A small masked image model, trained from scratch.
Model: 5.39M parameters, 32-pixel images, arch vit, norm layernorm, activation gelu, moe soft, num experts 8, patch size [8, 8], layers 16, width 192.
Data: trained on retinal OCT scans (Kermany 2017), 98430 training examples, 59.7 epochs.
Rows from block 11 of a small masked image model, named by matrix and row number. Rows with one number within an expert belong to one neuron, the router's apart. Each number is 500 + 40 x the weight over its row's rms, rounded and kept within 0 to 999. All counts start at 0. Numbers have three digits each.
After each expert's rows are labels from the 100 images, of 14848, where the router gives the expert most weight on average: "peak at" is the part of the image that holds the peak. Only what is clearly more common there than usual is listed. The data: retinal OCT scans (Kermany 2017). In brackets: how many of the 100.
# router: slot weights (model.blocks.11.mlp.router.weight, 16x192), inputs 144-191
# up: expert up (model.blocks.11.mlp.up, 8x48x192), inputs 144-191
# down: expert down (model.blocks.11.mlp.down, 8x192x48, transposed), outputs 144-191

# expert 2
router.4:462512471471531507448501489530459507500563541503471549556478602525430501489544482495507526471480452522563466538563460567476475571489529493523473
router.5:436551534509476497511504560473511448529500537433573527460516542535423533560540464483483482503555480488511537546441541524555565549555464521534473
up.0:592517496441546482530479526548562493524583479517463519505488469509501446514501483487541515470480461476488554626523351433529530473515521511501481
down.0:478468506506518469519515518437491500470474435509519515536394483479527414503476425570466448524522520447567396460514520532549460531473502456481507
up.1:512471493497461478506552555453458446468504521532490528418524594495582546421427497547512610498531501523475484477510543469455521492475490478478512
down.1:507568484543501528443480546596462468473603540530470526500535568481458522479496503517479540519496503507532479507502506464469468542513440503467515
up.2:510495498457556489490563488476531502560524546486510489499521561478484561501573489526518442510451513491496500379465450485499573486535551587489479
down.2:505486521505511485426461463517469446489439534568395498542535529526446483506509503474501510443516502476515439507581535546507488445507490512517568
up.3:565454464415526503512468515550598501509588525484511531507487435465507435504496457514559411494440491459512548458479482456524528505530522505498483
down.3:537529491462470489498490549489501500528503503567449512508408580507485382501458509520486483521550494414548434482502481544525530485444510489443577
up.4:462515473522507470567484496424561520490382465443487498508473503459515464445392440472521414495486467528503609504542528512552533462469513513492461
down.4:513480536429568482462470529476501472490517467470452506468528437504557561497571451473553454535471603573461493464485512461466518484554549540515518
up.5:514434440511503493476496508589496479531460455486460505430517451464554517522423602514527448505445427453523547582516468481465509500443493505500499
down.5:493555534558434458561506499434512525454496538474556418524500452546498504492538490499509496492574566490543511444500526473507445546553520510516536
up.6:495541507444509538463493500449421560424447452487472480498530463515528477545476489516499461417475570576499469463493505471427467544518488497515471
down.6:469496524466477531486533518447510480475497460454496534490476457495488500550504407464530523540515497481497429393450526448455510502464540490480520
up.7:449483469455507576478508518445464486511439474508493464499511515510520517461499443486511450458515548497552521417508398508503441517462498545520468
down.7:511477508609448474515481501508553544487536465418505478465458432488473517513593497467579509460501471509529491460426403453443511503532569557557505
up.8:557538496472505518433504427523488488618526475494504488468537486490510495494526519515476485511515500500552476573514538517516405540497487435507503
down.8:460519556541475492497488590472575446433458529455522423507526497568519554518447490458547495498509541462446512437503454448541497508556481505532476
up.9:495497506483544576485481451475483551368439446477473549534513473480518516526477445520516474526448477546517516516475392493437490497516491588493501
down.9:526550469514445481526497530521529498501532603488545448485488475481531528467525561514537517510596473475498510504499565536527507474500529457503440
up.10:503500483452495424524547482508469505524441440528485449493499447537510475552491443494505444509522517539514530521525447478511436519500504498485477
down.10:548519499473531570532478488516562471445500504472516538439512532503490500504518478485505548467519489493498585460513505510507448558529552515512343
up.11:488525505516462521462567484435444490485510577559506480490487505570512534528542423484478503460588533444503444546502528511441448532502550526464553
down.11:536573537554441481516483581549455541488537517427472474533531487437512513489473533523485537538508460516484467468516537552480509477498456468556503
up.12:574519528504514546477487522547477533530505474507470455508509474482515454494486580603496509493511467556495508549505391484483465508484522564479504
down.12:464474491490456432595525525473495496382505461497546487443473487512506464507547439444493500530498458413453447480542533507519517449488503449487516
up.13:374457452430506505528497508494526478492421463518481490471519439525513553456523498528477493449488563546478457476533497492492501529451478462492536
down.13:523514589456468440476509543476523473510488494431467484528494528555511447481539459508509462510567439493507492495526412510499509548520563480491467
peak at: top centre (34)

# expert 3
router.6:508455440500464453496503466444460464477539476573448458505482524444551446529492464534484496472473607528490478564557573558459459524443428492452455
router.7:486486503484480475491574469488378473520503522529520469495490492473508469514493441532455439502533548541538483482636528530463538481519460510516544
up.0:563493506531515491465459503535473478529420451490480507525490497449500469515450533499506565524488465530501452495458386477491511426518550448484511
down.0:512465480467528541556487493515529477490552482524518527438534447478501532564556553537506421487499490507460565533499488505486499496443441435518515
up.1:440520493409490575539467547514585463492452507495507563500488632500489539520485487507491411503468478478496521473429549492533568525466502557449461
down.1:599522550502439470421531487471447569516496484497537467499483461481501471475481449556475489512459557509466490514504465508514497478546497445549536
up.2:507555507537516488494395516550530633514516494512487564576466490488497516463458519481553462529425486497479527496494432465527559500557479616531526
down.2:474531508548439471425517583460498531581481547454501468549450509546480481483473518486518530506529526510530549431430490492531493465455563391459587
up.3:525496519519510510473470478540508460502543516459490555511510543510471560483528527497516536528488455528514461477456474451497516489508543569458382
down.3:487486521524503509505521524497461538498453450523473504500491482442480449460502451500445438522438562431535500481482476497518461559498440482514517
up.4:464536515513528467534438521474533556387469447490510505559483477529528517428471489484513500500516466518471538419495478504546485520482517546516518
down.4:468501478474489474482509481549431498545465494508515395522514512524492513562472482515543512530441531457492488538466574523501550520524510444505472
up.5:502454488463524498523458511558541489489502453547499517498475473500547531533472561455523528485486503481489417578516490461504511453507553506491515
down.5:512541530572434489508510585381458496553535473390546483557520516551509503537545558485540576468460539553515481513479547509527552556506474484501489
up.6:440497477480518522462483482477489553422488459526551470498508553466518438437513538507488503482440542508480417581545604502540466486453500486489515
down.6:599507512482450514529477557498515511540604458486478514551474496516526562542447467480549542523537486541454544444471467571488545479499501538495409
up.7:600492483476507551424478480580507558503527474536540520521509483467500501461463512528489461518447507484527482483458474548522486503500512438509442
down.7:461474488561469497490513572486540475482507548424466478583462498527515547520535524459568524529501571556492575526505482448524543440515515485508507
up.8:460552487333525556478458459483475529445492506463507539517488561500492533523530464504484473484519546510511453489558524442506494555485461507484470
down.8:518464563515461490453504609517531492507561483535545539507455508527488532482510569433498489544503472489459479496484501521579457448491508522508527
up.9:549437456592541558437478425576476495529448501481486550535513556475533525531504520469480573513420508534499525496509421516447498444504499528501509
down.9:504489490513494514488491504445558515570568486486492503505506440478517479536522501540547457488457474549535509530454463482557500500504469443497490
up.10:527467513597508479492404544563485555504498442508489539532512513485547528486477590491522519530435488538464506507489496524543542472518487517520551
down.10:483509436504518489545477405483584502564516556477496466493509476507476416512472488517550429444541455501534531446415552481517515516500523437505548
up.11:520488497456522461463437471544512450459464481501487550495515598531473498522500509514530541533448462509458521541449440500521517508511482505485469
down.11:496496488480489558570488500526480531504489474473505531443504437438498408526490518544458445472570500487520457483534450497550460449452444415547583
up.12:482567552546495493491477572567468498502468500476495533524510525452459480533589469503483485501516483449488550521518351504576505552542469566559544
down.12:516473445452502505458537481420496518518505495539504449507499498558516464495447528532492466510464509527438549480450558528498546518416560455514457
up.13:448571542573511421504458554556549546523544465469474469541475481537492512588557522446507504491498500479499510439484543440485474549523490447512465
down.13:468495470520518526474502409492522494527472475518466494485486520498487488476565475509488580507454496448539515477514563504473459511477534498531457
peak at: centre (59)

# expert 4
router.8:457565468549461455509480522499485458491471527524542483455495521474550497523561515491476475529540507532510467566494561565543492524443466492474429
router.9:478512544490506509453465577460495431488466550449539554468508518488469534509579503499550520514482478492472509633440463469536577531531467487546503
up.0:450529507504523554469543465475480530597505506511495464481487555523458477550442530453511483496500559469522443528568518414471484446519551575459583
down.0:511489519497459525469540518460510510480488484409509494491521485505499459468487487473500497487501429511487492508455539477484494495539512455530432
up.1:500500527433529487507516443500438626441507384502499512526483448520515413575500467497537495496508498511492479539542467484448480467538527517483476
down.1:567467519566508511503470622517539494507483509525550488480498538484549488521480476561496481511375546511485494464558487537544485490472449444524541
up.2:456498483496510515515540430465498480496506459509495433488503455519491503525525504520496602546480502480498455485463441521458517476459533414503558
down.2:587469467467481524448489529474527486488467532465565552513501500543511513511511524511503445459553492464545534500509488441537496512551477556499463
up.3:499503454435522518447486483552474412517465512531461480481505485530487461523481545499489480490533470442512491559543434550505465536447528503476468
down.3:468439471482512550480522481481493582485489487509466503506476556451475517487521436500524479522501528453492435488517523447531514420487494478482594
up.4:468451468548507411545515493443560474504560439489512491481489491487485555565540437420469486473549496505525550546489571471507499490496493428488456
down.4:525503523475531563474484552481484509522477485458499561513468509495472459437421509533549556532439484496503445509559432553502534598504493546493578
up.5:487577562440500534487511506566427546516480581453502478510494593499456500513507465554528466476528517493538463513549445467473503488568504576523536
down.5:443447462499456463519483541482527454455435438531532433531499488495536469493534480442442444530561452514422507490451522554569473472472496504472424
up.6:447494494568515510542438497406583479490388504474438480523483480491495527544483524515487507493517549513494517547528549470570521473486488450487566
down.6:499519499405496460484526520531420499481587438442537485522451527524522411464515454461519524531498386461497446516483480487487460581545537604492440
up.7:474442479500501562519507509490584487518452571480479496481515499515511504480424546511488515361527476548511583412516448523472478505515526489516488
down.7:539493486564448477580488484486564520634425518528473511486511507444519565549413574493462549523536503577512501415506469509540545493485497460467527
up.8:531456488513525489551548513559535503503518484525470534497501507509461441496454513478535511450515376531556515490470396520458483552499541531522470
down.8:599475473544484512529536476516553519592492491444473561547531467472486541517474502478546562476541379514531557433404498551472517460545546497535540
up.9:533503521476478465458549519410457481455502527526489542524453549556520464432527384506487464481546545548526376541528520482446523490500510470504558
down.9:488471503577455510562436476585548510501498506481483405500489500442493528549504573524565528499498482488478578483528465525496471470520500545511530
up.10:485508501542513511525523463493523492497454552481492522531502455537473444450576469387480520499492493474486524484517548450456441489499510526532551
down.10:493480507490498526483482567528506489486557505456498492474495527457526510540449485585514528516464514543541512472477509494504490538508507451501505
up.11:447551556508487472480510518499412472514483457545491474507472495535471518494486444503473458524562561500515452469505467494502476543498509586494614
down.11:543473522510499531480521563460606485506514527439503535518574465495526533503516496484513482471408440508453520475511493495478521432539502461482474
up.12:560498517474505479456486479598530548509471443488467512536490505500524377592443502486534430506479499486528485469477416494478399535508535529486497
down.12:531487510520505493525478571508488449528521543508524496444483496485533495507498482567467511521454557474423441516585477524514548467477439387494537
up.13:471467511462534610485509490566454506557461477485473506544544576499505538401416545545530562527492455439494539439479500525484492470534545564512527
down.13:517521468544475438489447447520537527465544523496488449444463501485490500570582558435553492464632523464544462532482509509553521437492500490480459
peak at: centre (91)

# expert 6
router.12:486467526448483495477511532500453454472508447490491509463476560483530511496507469516538554550480463530503456595470461459479506602480542474480457
router.13:436422441478500493478528554544460477477498475527490512512465535488558526520456505568498520489513502529508498503498560575475539504458533491481458
up.0:522477515561511420489484526536393469488477480542489533511524574470465438458434492477479503491565519503507479593611479503533542461500514516494484
down.0:455578494443506530482495472462535554508517509463551440453529489527496547496492542493512512502497444388494504517499470438508507519463494482520472
up.1:480465526418529556473528532420505580467441472521501447477516570466543451570497527521507539480475570485482490507500440525516474470519514490492454
down.1:526433509512463470512537522515499514507451448533543535508509424519523478525494490558441538535524532532526539470526434487520420490502491448516572
up.2:474511518494530664485521467463569572489463457494458489517504550475475446485386545613549521474478579519523484438550436449482507493539504482520513
down.2:527459506453465412482513563506454485477404478549583510555544484555520551524563484405439532541524479490468473546492510519560460483508562463479523
up.3:509532516513459447470487498521429515556462559508492556530516540518439489504503502463473423519520482482524474396538530543489433503510529525527512
down.3:436449448528530484551454504470541475458536480473487439461488462474499476506503448528528536495510548541523498564528528485526521520476411438495535
up.4:494496516504505446519501490531501431505536496465476539516499500515503591568509462478447511500520453575516508529392554510512555502493470519485458
down.4:465507481555498524540477494488533519534459538548506442506449477480473426455499510517514447495525520484558433426555480472471424510470537497464457
up.5:539456482505495416581518394466549505561527452491480498478501456551520568518497489421474503496486514560485511499445503483470550416482504552501458
down.5:470487478533467495418538577493460521440406473555534525567481554522485519419518534558527611481528551430567508543469460496509532500518500445516530
up.6:509509540495530500496500472428500539532513537489494549518446549508499498547490478464505496274523526468545538528486464488507433455512509501502553
down.6:526507507389490519525511547480445547491521477534497473488570570437573466470425536535505490450500509496541458501461490507435599450456440433454577
up.7:477494503483468513646525513541377442484526435495483454496491461500465449426480478509501576505576482480486546531530483541528519435490516405520515
down.7:505522473468487519366468500439529566530514538505470494478485509495525603490489507482536471459447444451476495516531550504482554515507496523483477
up.8:495580502516504444520485489505410537443530526456486533539477485499449462482560448507470447503520510529531483467596486491492540498556472455522434
down.8:468474478512502516474447478523585499570470507472511561485474495474501522596478496528550543492423471477504440474437534475501418547498480530463538
up.9:434515492532487503454497465466585454537475552478490577497519548520488541464480448475496526507518542515529525484522514495482507529510526514500507
down.9:488461488541518466555508557504453567460495477555528440478477489457554516516492472510490537516505486408448453532520515540541498480511519510462479
up.10:532440447464507497482463519577500442510431464487508522535475513508498464411467462462479499511533514487542507574439508512460488450506480399494589
down.10:492488531525464564561455536473502474550488513463477488455513432471497527554543515471489500521452526525477539507569600514545481527536475570499411
up.11:556485485461533440555517468451495546462439486503492528504513443504535541456518460498481478497466553527486439390484419449466497498484520512502495
down.11:496514532488495502473495523537486441543599575456549524476547628550507494532525491514510538494499508420485566638549525567460535509495439440548566
up.12:482479530410482489439516520480547440552582553503500563522522485510448568478528424534469449517556556520532518515455515499493427501570528524550560
down.12:506463395538531578576496470541519513523412466485531388510455481480561440509529504467546538460447451449491433497601522523561516485490485452440477
up.13:482503490526497465498505490518455450442406534505457496502532513483528463430497540511488477495559525501492473520523478529500457534479478459513463
down.13:499503548426440552531496527415496529474537426535520487543436485535531579568463502559519560501449487490501505468563512464520457429498473570517541
peak at: bottom centre (80)

# expert 0
router.0:532487489491547521515537490526508466506500470477453547540494536525484509514496505488528521473548521492578463546624464518473452576507528592504493
router.1:490487507544530479497520478505495530464567511475454520539475594509489483488507513543506479490512521548566507511566446546522481592522524490475478
up.0:456451511578494445502503469502510494435468439527537463466513504470505507526629519448501464518514494492446491567528501489549510498518482439481439
down.0:465558498537534504537477505495481477492408451518497425417509519467579539502566466488482509524416405473480441546541507443502498521414476482477509
up.1:428519489538454489468514482457522503442501563512543534474509498445517587530549527488489515536479535556428511569495530468517527511483452483485458
down.1:499530572462506539559500547513506508467465449482439470482468394464561466541507482506477484564482447457488466604549561468516551473502516465516496
up.2:505507502462475476447478549565540460400530469486484514468500517528527589526564477479495462497501491525502464549483480429470571517489481577512423
down.2:512511524568448557433497471414471603570472519479458477527481417482503485458490529511520499522548466485552513432450502478492446516530522494483572
up.3:475535537529503548503476496408462525477516445467501511527510511496483432553547518477527526463489525517512471435511468452542484511507495490514422
down.3:508506481554490601446492547500603440534563552425504603488526510464514511494532455452519467517507471532557547488563456498494481488489518589497532
up.4:409506490538507493548493482548472524475421501489468474533492493524524576512557509419490412453495470538462454508501434440500453518416516404488485
down.4:502515514468493559486501394605461476504495452485493505486475438479517462499528519533508425527580411513503534519542462528565484524494485505512537
up.5:544498492490490419528507459490452483405544604516514443489486473503566553518462523468507558475512422513506408588478600522491518500474499416479496
down.5:546519513572502574464522442534517462569490547535532498496525529561447477560471531528468483525499520472539544436570444484504461582509478579524525
up.6:505511491492500482460514533480451526483528500509495513505530463472465449512471506529479523363510428548508511479466509464502463502442531370533446
down.6:413567521553504547492485518475539487555571510502512523499477492580581480541534550465538523508506564501502586464480450439471454484524427516509510
up.7:466508513549504568523510521543526518537513465523518476522450510539471476471452482492543588528486467550499500489521510488543516538496516556477462
down.7:488498478490513433499459540436553557442423473447492518532501479477542505539511550470505459481494481476522498512439433498478542430517478498519494
up.8:510485514475466543490512513519562474551516579519476554489511555521502545551459439514467556508487577475512507418480480473467535473520493506471571
down.8:532538517514531469551463564547489526504445491529490454571496537494494451474437507493543575507486447522478492491493438423529461495539513517499433
up.9:434508515576482451464518459464494505472510562499532523478530484517505554510529494452537488534492450487450502503508486469553511478488495502509467
down.9:488477570511497583514512495494553480524480477494486472507466475441515526561528475519511517435494534498484459513513542538458505496509518516516402
up.10:498462468481518644488496489495540492568506524519497521502526545511513521480482532536547486486453453525492483633473514495540509495504537516516396
down.10:447549552540492487532508499523481488512556508413548468479469476451470481483503514511506492528521523519539565440500537586498481527545508472497548
up.11:519525519428518467515497462498470440515525601483513438471488520446460480509474477567495473509514459483472435573509537470532508472519469496495446
down.11:525505477537506528476450524534584517434442508578562555477481530487448533536558535451520500402465482494481485515531435500461536489546510505493461
up.12:493504524512517606537477489528506508457446440561482504529504455468510501429485577513527450489479573476508450458479453482509492492480492656504483
down.12:547538534476469476544545577526530549578517613510522540579513435554481439521553607522504448504509524499496544512466537556453486461539481476529502
up.13:498524538517480460548438516530469513481522476473491431450506479455472435558552546518522472537498459485476474562550486506571465495542453444500472
down.13:511511452510491453536477509503537523460400499543537481451508487483495506519527514483456511474445442471462428517560462430466533454486488489495531
peak at: middle right (32)

# expert 5
router.10:477488497551544468470520499505493464528509549458509475503524561517441486480475507520549529489568427504569442508509482577515423524502553522493469
router.11:436457501465502491536574516460550474456498481504528448552497552513526483588553475505511456471504514477508499552525551535565504514539488465515459
up.0:461477512391490578473494524470575528475430552504492487503543551512492489490498540537494505502481499437502539448470391445487502507518489583502438
down.0:517512467454532521485487518434439512588486566494522518447505515437535411550513488509532506432449460439481463497481538538490566507491549479452519
up.1:470513504491499406481524455495463475383485430484502434479515411501552534569493547498508469486525542478484470543495515485475446540476494493491484
down.1:584497459493456493477463460539509487538435538437489481484494531470486489535509475457480475543490437432499492524513495522469531484536494516503550
up.2:513553513422503456490502574538473495465524475492488543461486525484470469578501495469514479486526484465501492714551471408520481536508499575540514
down.2:471420534524534532532497501530425451488559491529533499529501481498521536475508482640484399556474575556478520462536534573587445557490450421508503
up.3:485480526483485471439505496548448446506499542511513499474511461476498475440497482491482459516526559446508468577518550513503462554513484484490478
down.3:523496492485477483495505502453479533415451474469496589539464487546513510511545487488485604548497421479477528461513448459526572513469577495483439
up.4:527527483516498524538498492474439466529575528553492500474537556504498517485506487512480520425514528500519516417516452512496485498491463526530531
down.4:451498473562482487480504545429522475532498524433527490454460556514551516490474470416460498476465434480495497529475453493550534484524456469526503
up.5:532504524371521537504520471554524448526508501516489547488511496479513489524514448493504461487537490516496429480575584467482467519499469497470407
down.5:508523538451452467430492537465447516450475450507452550585473526457459449418538466534480531525516483505479465512477462472488528534529546509461462
up.6:473480498468482496533491563545507464425515536506479527468485555494504564496523427475501452437473460495471537527476387468486521532507491454543536
down.6:458500467479485469460503481469558441509585518456469616451489470517514467418458478482503484505570505480491516467473489451503515565534520456438455
up.7:419519515474462437486469524442552488455415419461506465487493471487513583502456443472483503490504520512500552427464488516523522479512497463527490
down.7:538463486507485537493508507491521599520475586546493464507453445479464445479492556511517533407451494476508544431545498507530480491437447499491531
up.8:539511497471481556494535472510440488548511550538513435470522460461505517370579572574513442500488478480470469578482555491507511435482475523486448
down.8:453512487463459542484524538491531510479516459426443590520463564539466511599513491509497605487485444463507538482517465497494523504456520486474433
up.9:601475503398492524549510524453499410560478529498526507489465494493532527513505462483519490514530525513498473462454423512499571461510490530473498
down.9:474511544578493419513496482571572508526445549528480511498493446497514465578447467490558471424450525520509532497442485496482492551523531532503519
up.10:518471486499503399487492462521448515426437410542479505514529430499537466561474498509481522481487487548479490503500572532506473437462520415489472
down.10:483508514483482609487505460502554530517499559483509535527455513511469483463556541559466557486488497440473451534487501500490481569486425569459507
up.11:546522534492498446502528519545474514577508531546495513523519488532482477470499519514500469395505493482461566564506482513535512507527483507531526
down.11:477496555509411507531473502461513437477466495495548484520469567533468494482551449538490543503552523468447515488531561463548454539529479513482501
up.12:467526534580490503472467551473546503555472455497470512525466445495497471500511521482527475523513466470493468526364590472520494550487517552479476
down.12:544477460394530472535503520547471512435459526506504590512498572546489533501527472545434532503486450543503566455577438469455481476447484487518500
up.13:453474502449514459483551523497436424519545410496498549526504545538519444489476417530513531506515457499521440587454573492504490532519514470473506
down.13:520535441516469461502436440492577567460385498478474535529518506509505496500558598494494547552539418445470540469499416472509559522470532539462405
peak at: top centre (40); top left (37)

# expert 1
router.2:434517561473525537497480571553493443445532461473554531532493615484509586528541477543577450535525518488509522570532451454591529563575495507546468
router.3:556529535573482530562485488515451491515483484524520414519449476508499440465492495495471479515518516438473537539520542571568486461505462510481499
up.0:529507490507529610469500514479427560539502538530495519491522431475513474484506472565509519494432523553483453497490499522488506420517479543495553
down.0:524488511510505376509517492473591520507512533506495482520503502562522541515495482437501438468530569473482513458505531502531454609483508436547465
up.1:452501504470513437611535476512495501550490531483500465467506427503501554544451506531466499508536451544500503505506483482477514413484510419505463
down.1:530503461438416499479524551516526455517591498486516562493482590507520541470506425500483526487493518466471526526477542487548495513484509524493491
up.2:503503472450483524508525478549418513480546473537496508477511567512537526526509528500505528509508503528508522444427451519494490489479494508483511
down.2:559514544543510448432459587499556476530533470483489454471536420512491552497490477499506477473474474446503537531543502491532479449513512489497472
up.3:428536541484507483544511540518505456501559455451480483534483500499435451467514490570458455488518509520554563514493510536503544543525489616489470
down.3:491442479520470552548530466490492528507480490547499527500507559499493477548512537453575528529427479492541466497551534504520480440439508448467559
up.4:457506508433516506478499449571479513456511498498451457506479508484498437504463479512444473500495531559543422449424461520496444476461506523463415
down.4:603476518542425486495498552480526537506511421500565543531531528489485569548515529471486575495475512506475557541501540531474509559575474469515558
up.5:402529482538506551535521477442540514480518489509473535514486439583514524482458505452482456483486496484515539503494480494436532524491503617473459
down.5:476483484449463474537516486567485575519466492513509505462499606462470470492628502422512546507431555435549490460497541447512437522496502467478573
up.6:523570529453541465528484553482486468496473577439483492532461571525463513572552413589533511463494535537548488414596467503528536569550495521522440
down.6:485548446570466487511528486564528553481483514524534548534514500538543490488497477402528532511499457492481549509449524518526491544474472464486623
up.7:462549529464497494587545488521539528495473474509464484514516507561511560515498491448512583463495468499509488455516573503446460492525525532506444
down.7:494558443457490540477494516491466522515485480515528478520516552482501456439525517514515500484497550482503455478515497495516458534461462439527568
up.8:468486512565488523441506512434541459476494482505453551505514635532510558489485486461475563497495540498491531506484464493473504528453502492471473
down.8:510502461434516520532472450500497564520499481517549398461499380443510425538500526537472462504510504458582453538521521475512364518496466450485509
up.9:467510492476466563443503455454522473471538471523479537463502538531532576525523445492463503504557522579520449493498504491469473508465498441487514
down.9:562455493470531477526482526557454539518529506490494445460526447485448441448452510539458407497428500434515544477534466499517417510542478523481552
up.10:498491476431490489421534430451453501435548527554512526471536503511492495553480509486478521479490571476521453540525461539489458597469533429498483
down.10:498473466450549577513507511578485468474548482504517418479514526508467472435477533503538406454505461455513501421516506506490516461476510546485563
up.11:503488483448520467498465473547411465536484511505525497493474525476465470486465483545494452511520484476515444504531475516555497515530480439500475
down.11:480485491484464499502522502507548481465533449442441520452517515556538569520525563416520556505517506499487548540460536476482582436453546551487537
up.12:479458485425494443557526461470436466482398475492489549517481456515479510513481400557509527482515552564503484556543504508480604454526515538506488
down.12:447530492509496471504480550517546511532573455523495446500503564499515541509569509432512519482479425426472473442522438521556467549473498433544486
up.13:591458504336500510513496495477516516477477547487471523494526447493506448516530509565513562497516531559513478547482531516461493461497491446489492
down.13:451493503586523450483480425541518529508511457510497489490502558447581508471532495465505438505549540471463455434528436496560455464506528542519472
peak at: middle right (42); middle left (38)

# expert 7
router.14:445504472531501490488543501442441515573495502535554538519492577549481526520454482487458623510481503503496455556475507498464506485488522514511469
router.15:498519577532521529420506586505468445494528478443567468496486556511469512505505531543512499520568493496513485616496543553572528530538549488520471
up.0:482526503552480544476515544456506421553447469524481518503483572499511536516525446449500466506526611447504448540520491435513521464505478486446478
down.0:473467458458503468488502519570464462460514536532535490476517478533566513517427484493470538475496432474483589485486495550476446541451484440457531
up.1:503501508490472515517509554457482487456535476514500458493490490503526513576555464528495497495534569546502534506467480511477555559509493543529458
down.1:498429471522494424506524522488477453546474509540493546502489522442510493440481510461520531491464447472534492490475527514513540417491522436513493
up.2:496511536416504460570492479383520483522435519466478559488529494545469444472414447494492551501542499548507479417478541459450523440552520540533451
down.2:516467513542488474489531525590440468469496485525545475478510511450482469543564446530559508484443476496531479517421451447559514530545521403510521
up.3:472462474466476396546528538484554482495445593532493458437568498478556511484548548520471446491528428503443443554471538498483534489474504489511552
down.3:601555499521427509412491534600519534567554512457470522512468526500471545470525541531542516528508471449514543499515476477506482572478496512508503
up.4:505458496477530507432505488564565477532482532543479525483494495501473512385438521563501507518495503474506475472565454524465480469498524494468526
down.4:437571503450498512546484458427474512503493554481465442536524523540507539564545504466524524535462519517478538502496458482474489517529499502520508
up.5:525508533476504426506507491516458455454536443465498399534487442480467452484503466518512461479538570525530520504527417491519514520526513424496473
down.5:486496536532522448465461508450535510483546536507510532490470513499479510552566579498517560538456456470524443550526532474470489490475491543459460
up.6:522449475505497448521535510521401510500417494520516538504505514509543429518510486553508514462478457496502455532474565451494461504492519550460542
down.6:556577546543455563439469542543505573476544544456535534498501501464460466515397491471506560517508524536491515535514469481478404476533498603508454
up.7:566416452505496460561515504507535486492553529513526530458480432480483494490559525499507446521485455407471562465576446529505568485519476467512474
down.7:449506470394496554403458456453534582478431484481511436516492476501517488540513460503518591493417488532532420510469524435502466498497503483507467
up.8:445435455512554529517494428518521496514511521471495410488515496498463501528510535548529474477464476494540541494557536515518514434488511467474536
down.8:534579530547475444553471593480506487524590496542503528525491543511462525484463463459449483502545575479494489544535471507486486472489452531518479
up.9:527551522432483493523517520515522444484501482484497507452503511487447497536396434478508495487563469496491498568531530487487566500528525470523518
down.9:490474524487479487470474543487492574505482582491495498506477427532534514446617550531539504551500568515520519525506537497521480501536443460471449
up.10:442490515510509371533563489514443495493494482493484565497513467475543413503355521542454471507558456459461481511592447525450516510497466413513527
down.10:517495507440503557533430542491549474553561518480510454515487544515490537484589528543508578509464482561493480482447536499500506457496509529498502
up.11:492479510560486505590483508567460508426566459523496465511468502510508443478544550477518470476523403476466513583438502514527471462467492528476573
down.11:584499495480511452430489495474431531574470442512528443503485490481538518514443453540494487494516577471507519492584493520508505562501500526471489
up.12:496516467536518485499559453574475565458454532524494492481533513493509547518474576525500544447423495473499530530458436442492483539481501476507521
down.12:480504559552481501503485489476549481518509410543523482492483558496502477464469456525490460481509418419505521484552487522515456502493497519542428
up.13:544488473475507557496486498524467542500530405494505574552475554503522452443463484474534579490469491536490558583527528563504541456504515609479507
down.13:515468536532560489591471458525551467525505508521512456460484470438547580544522517545521436506518543521473492461497444491524475462499469412533479
peak at: bottom centre (58)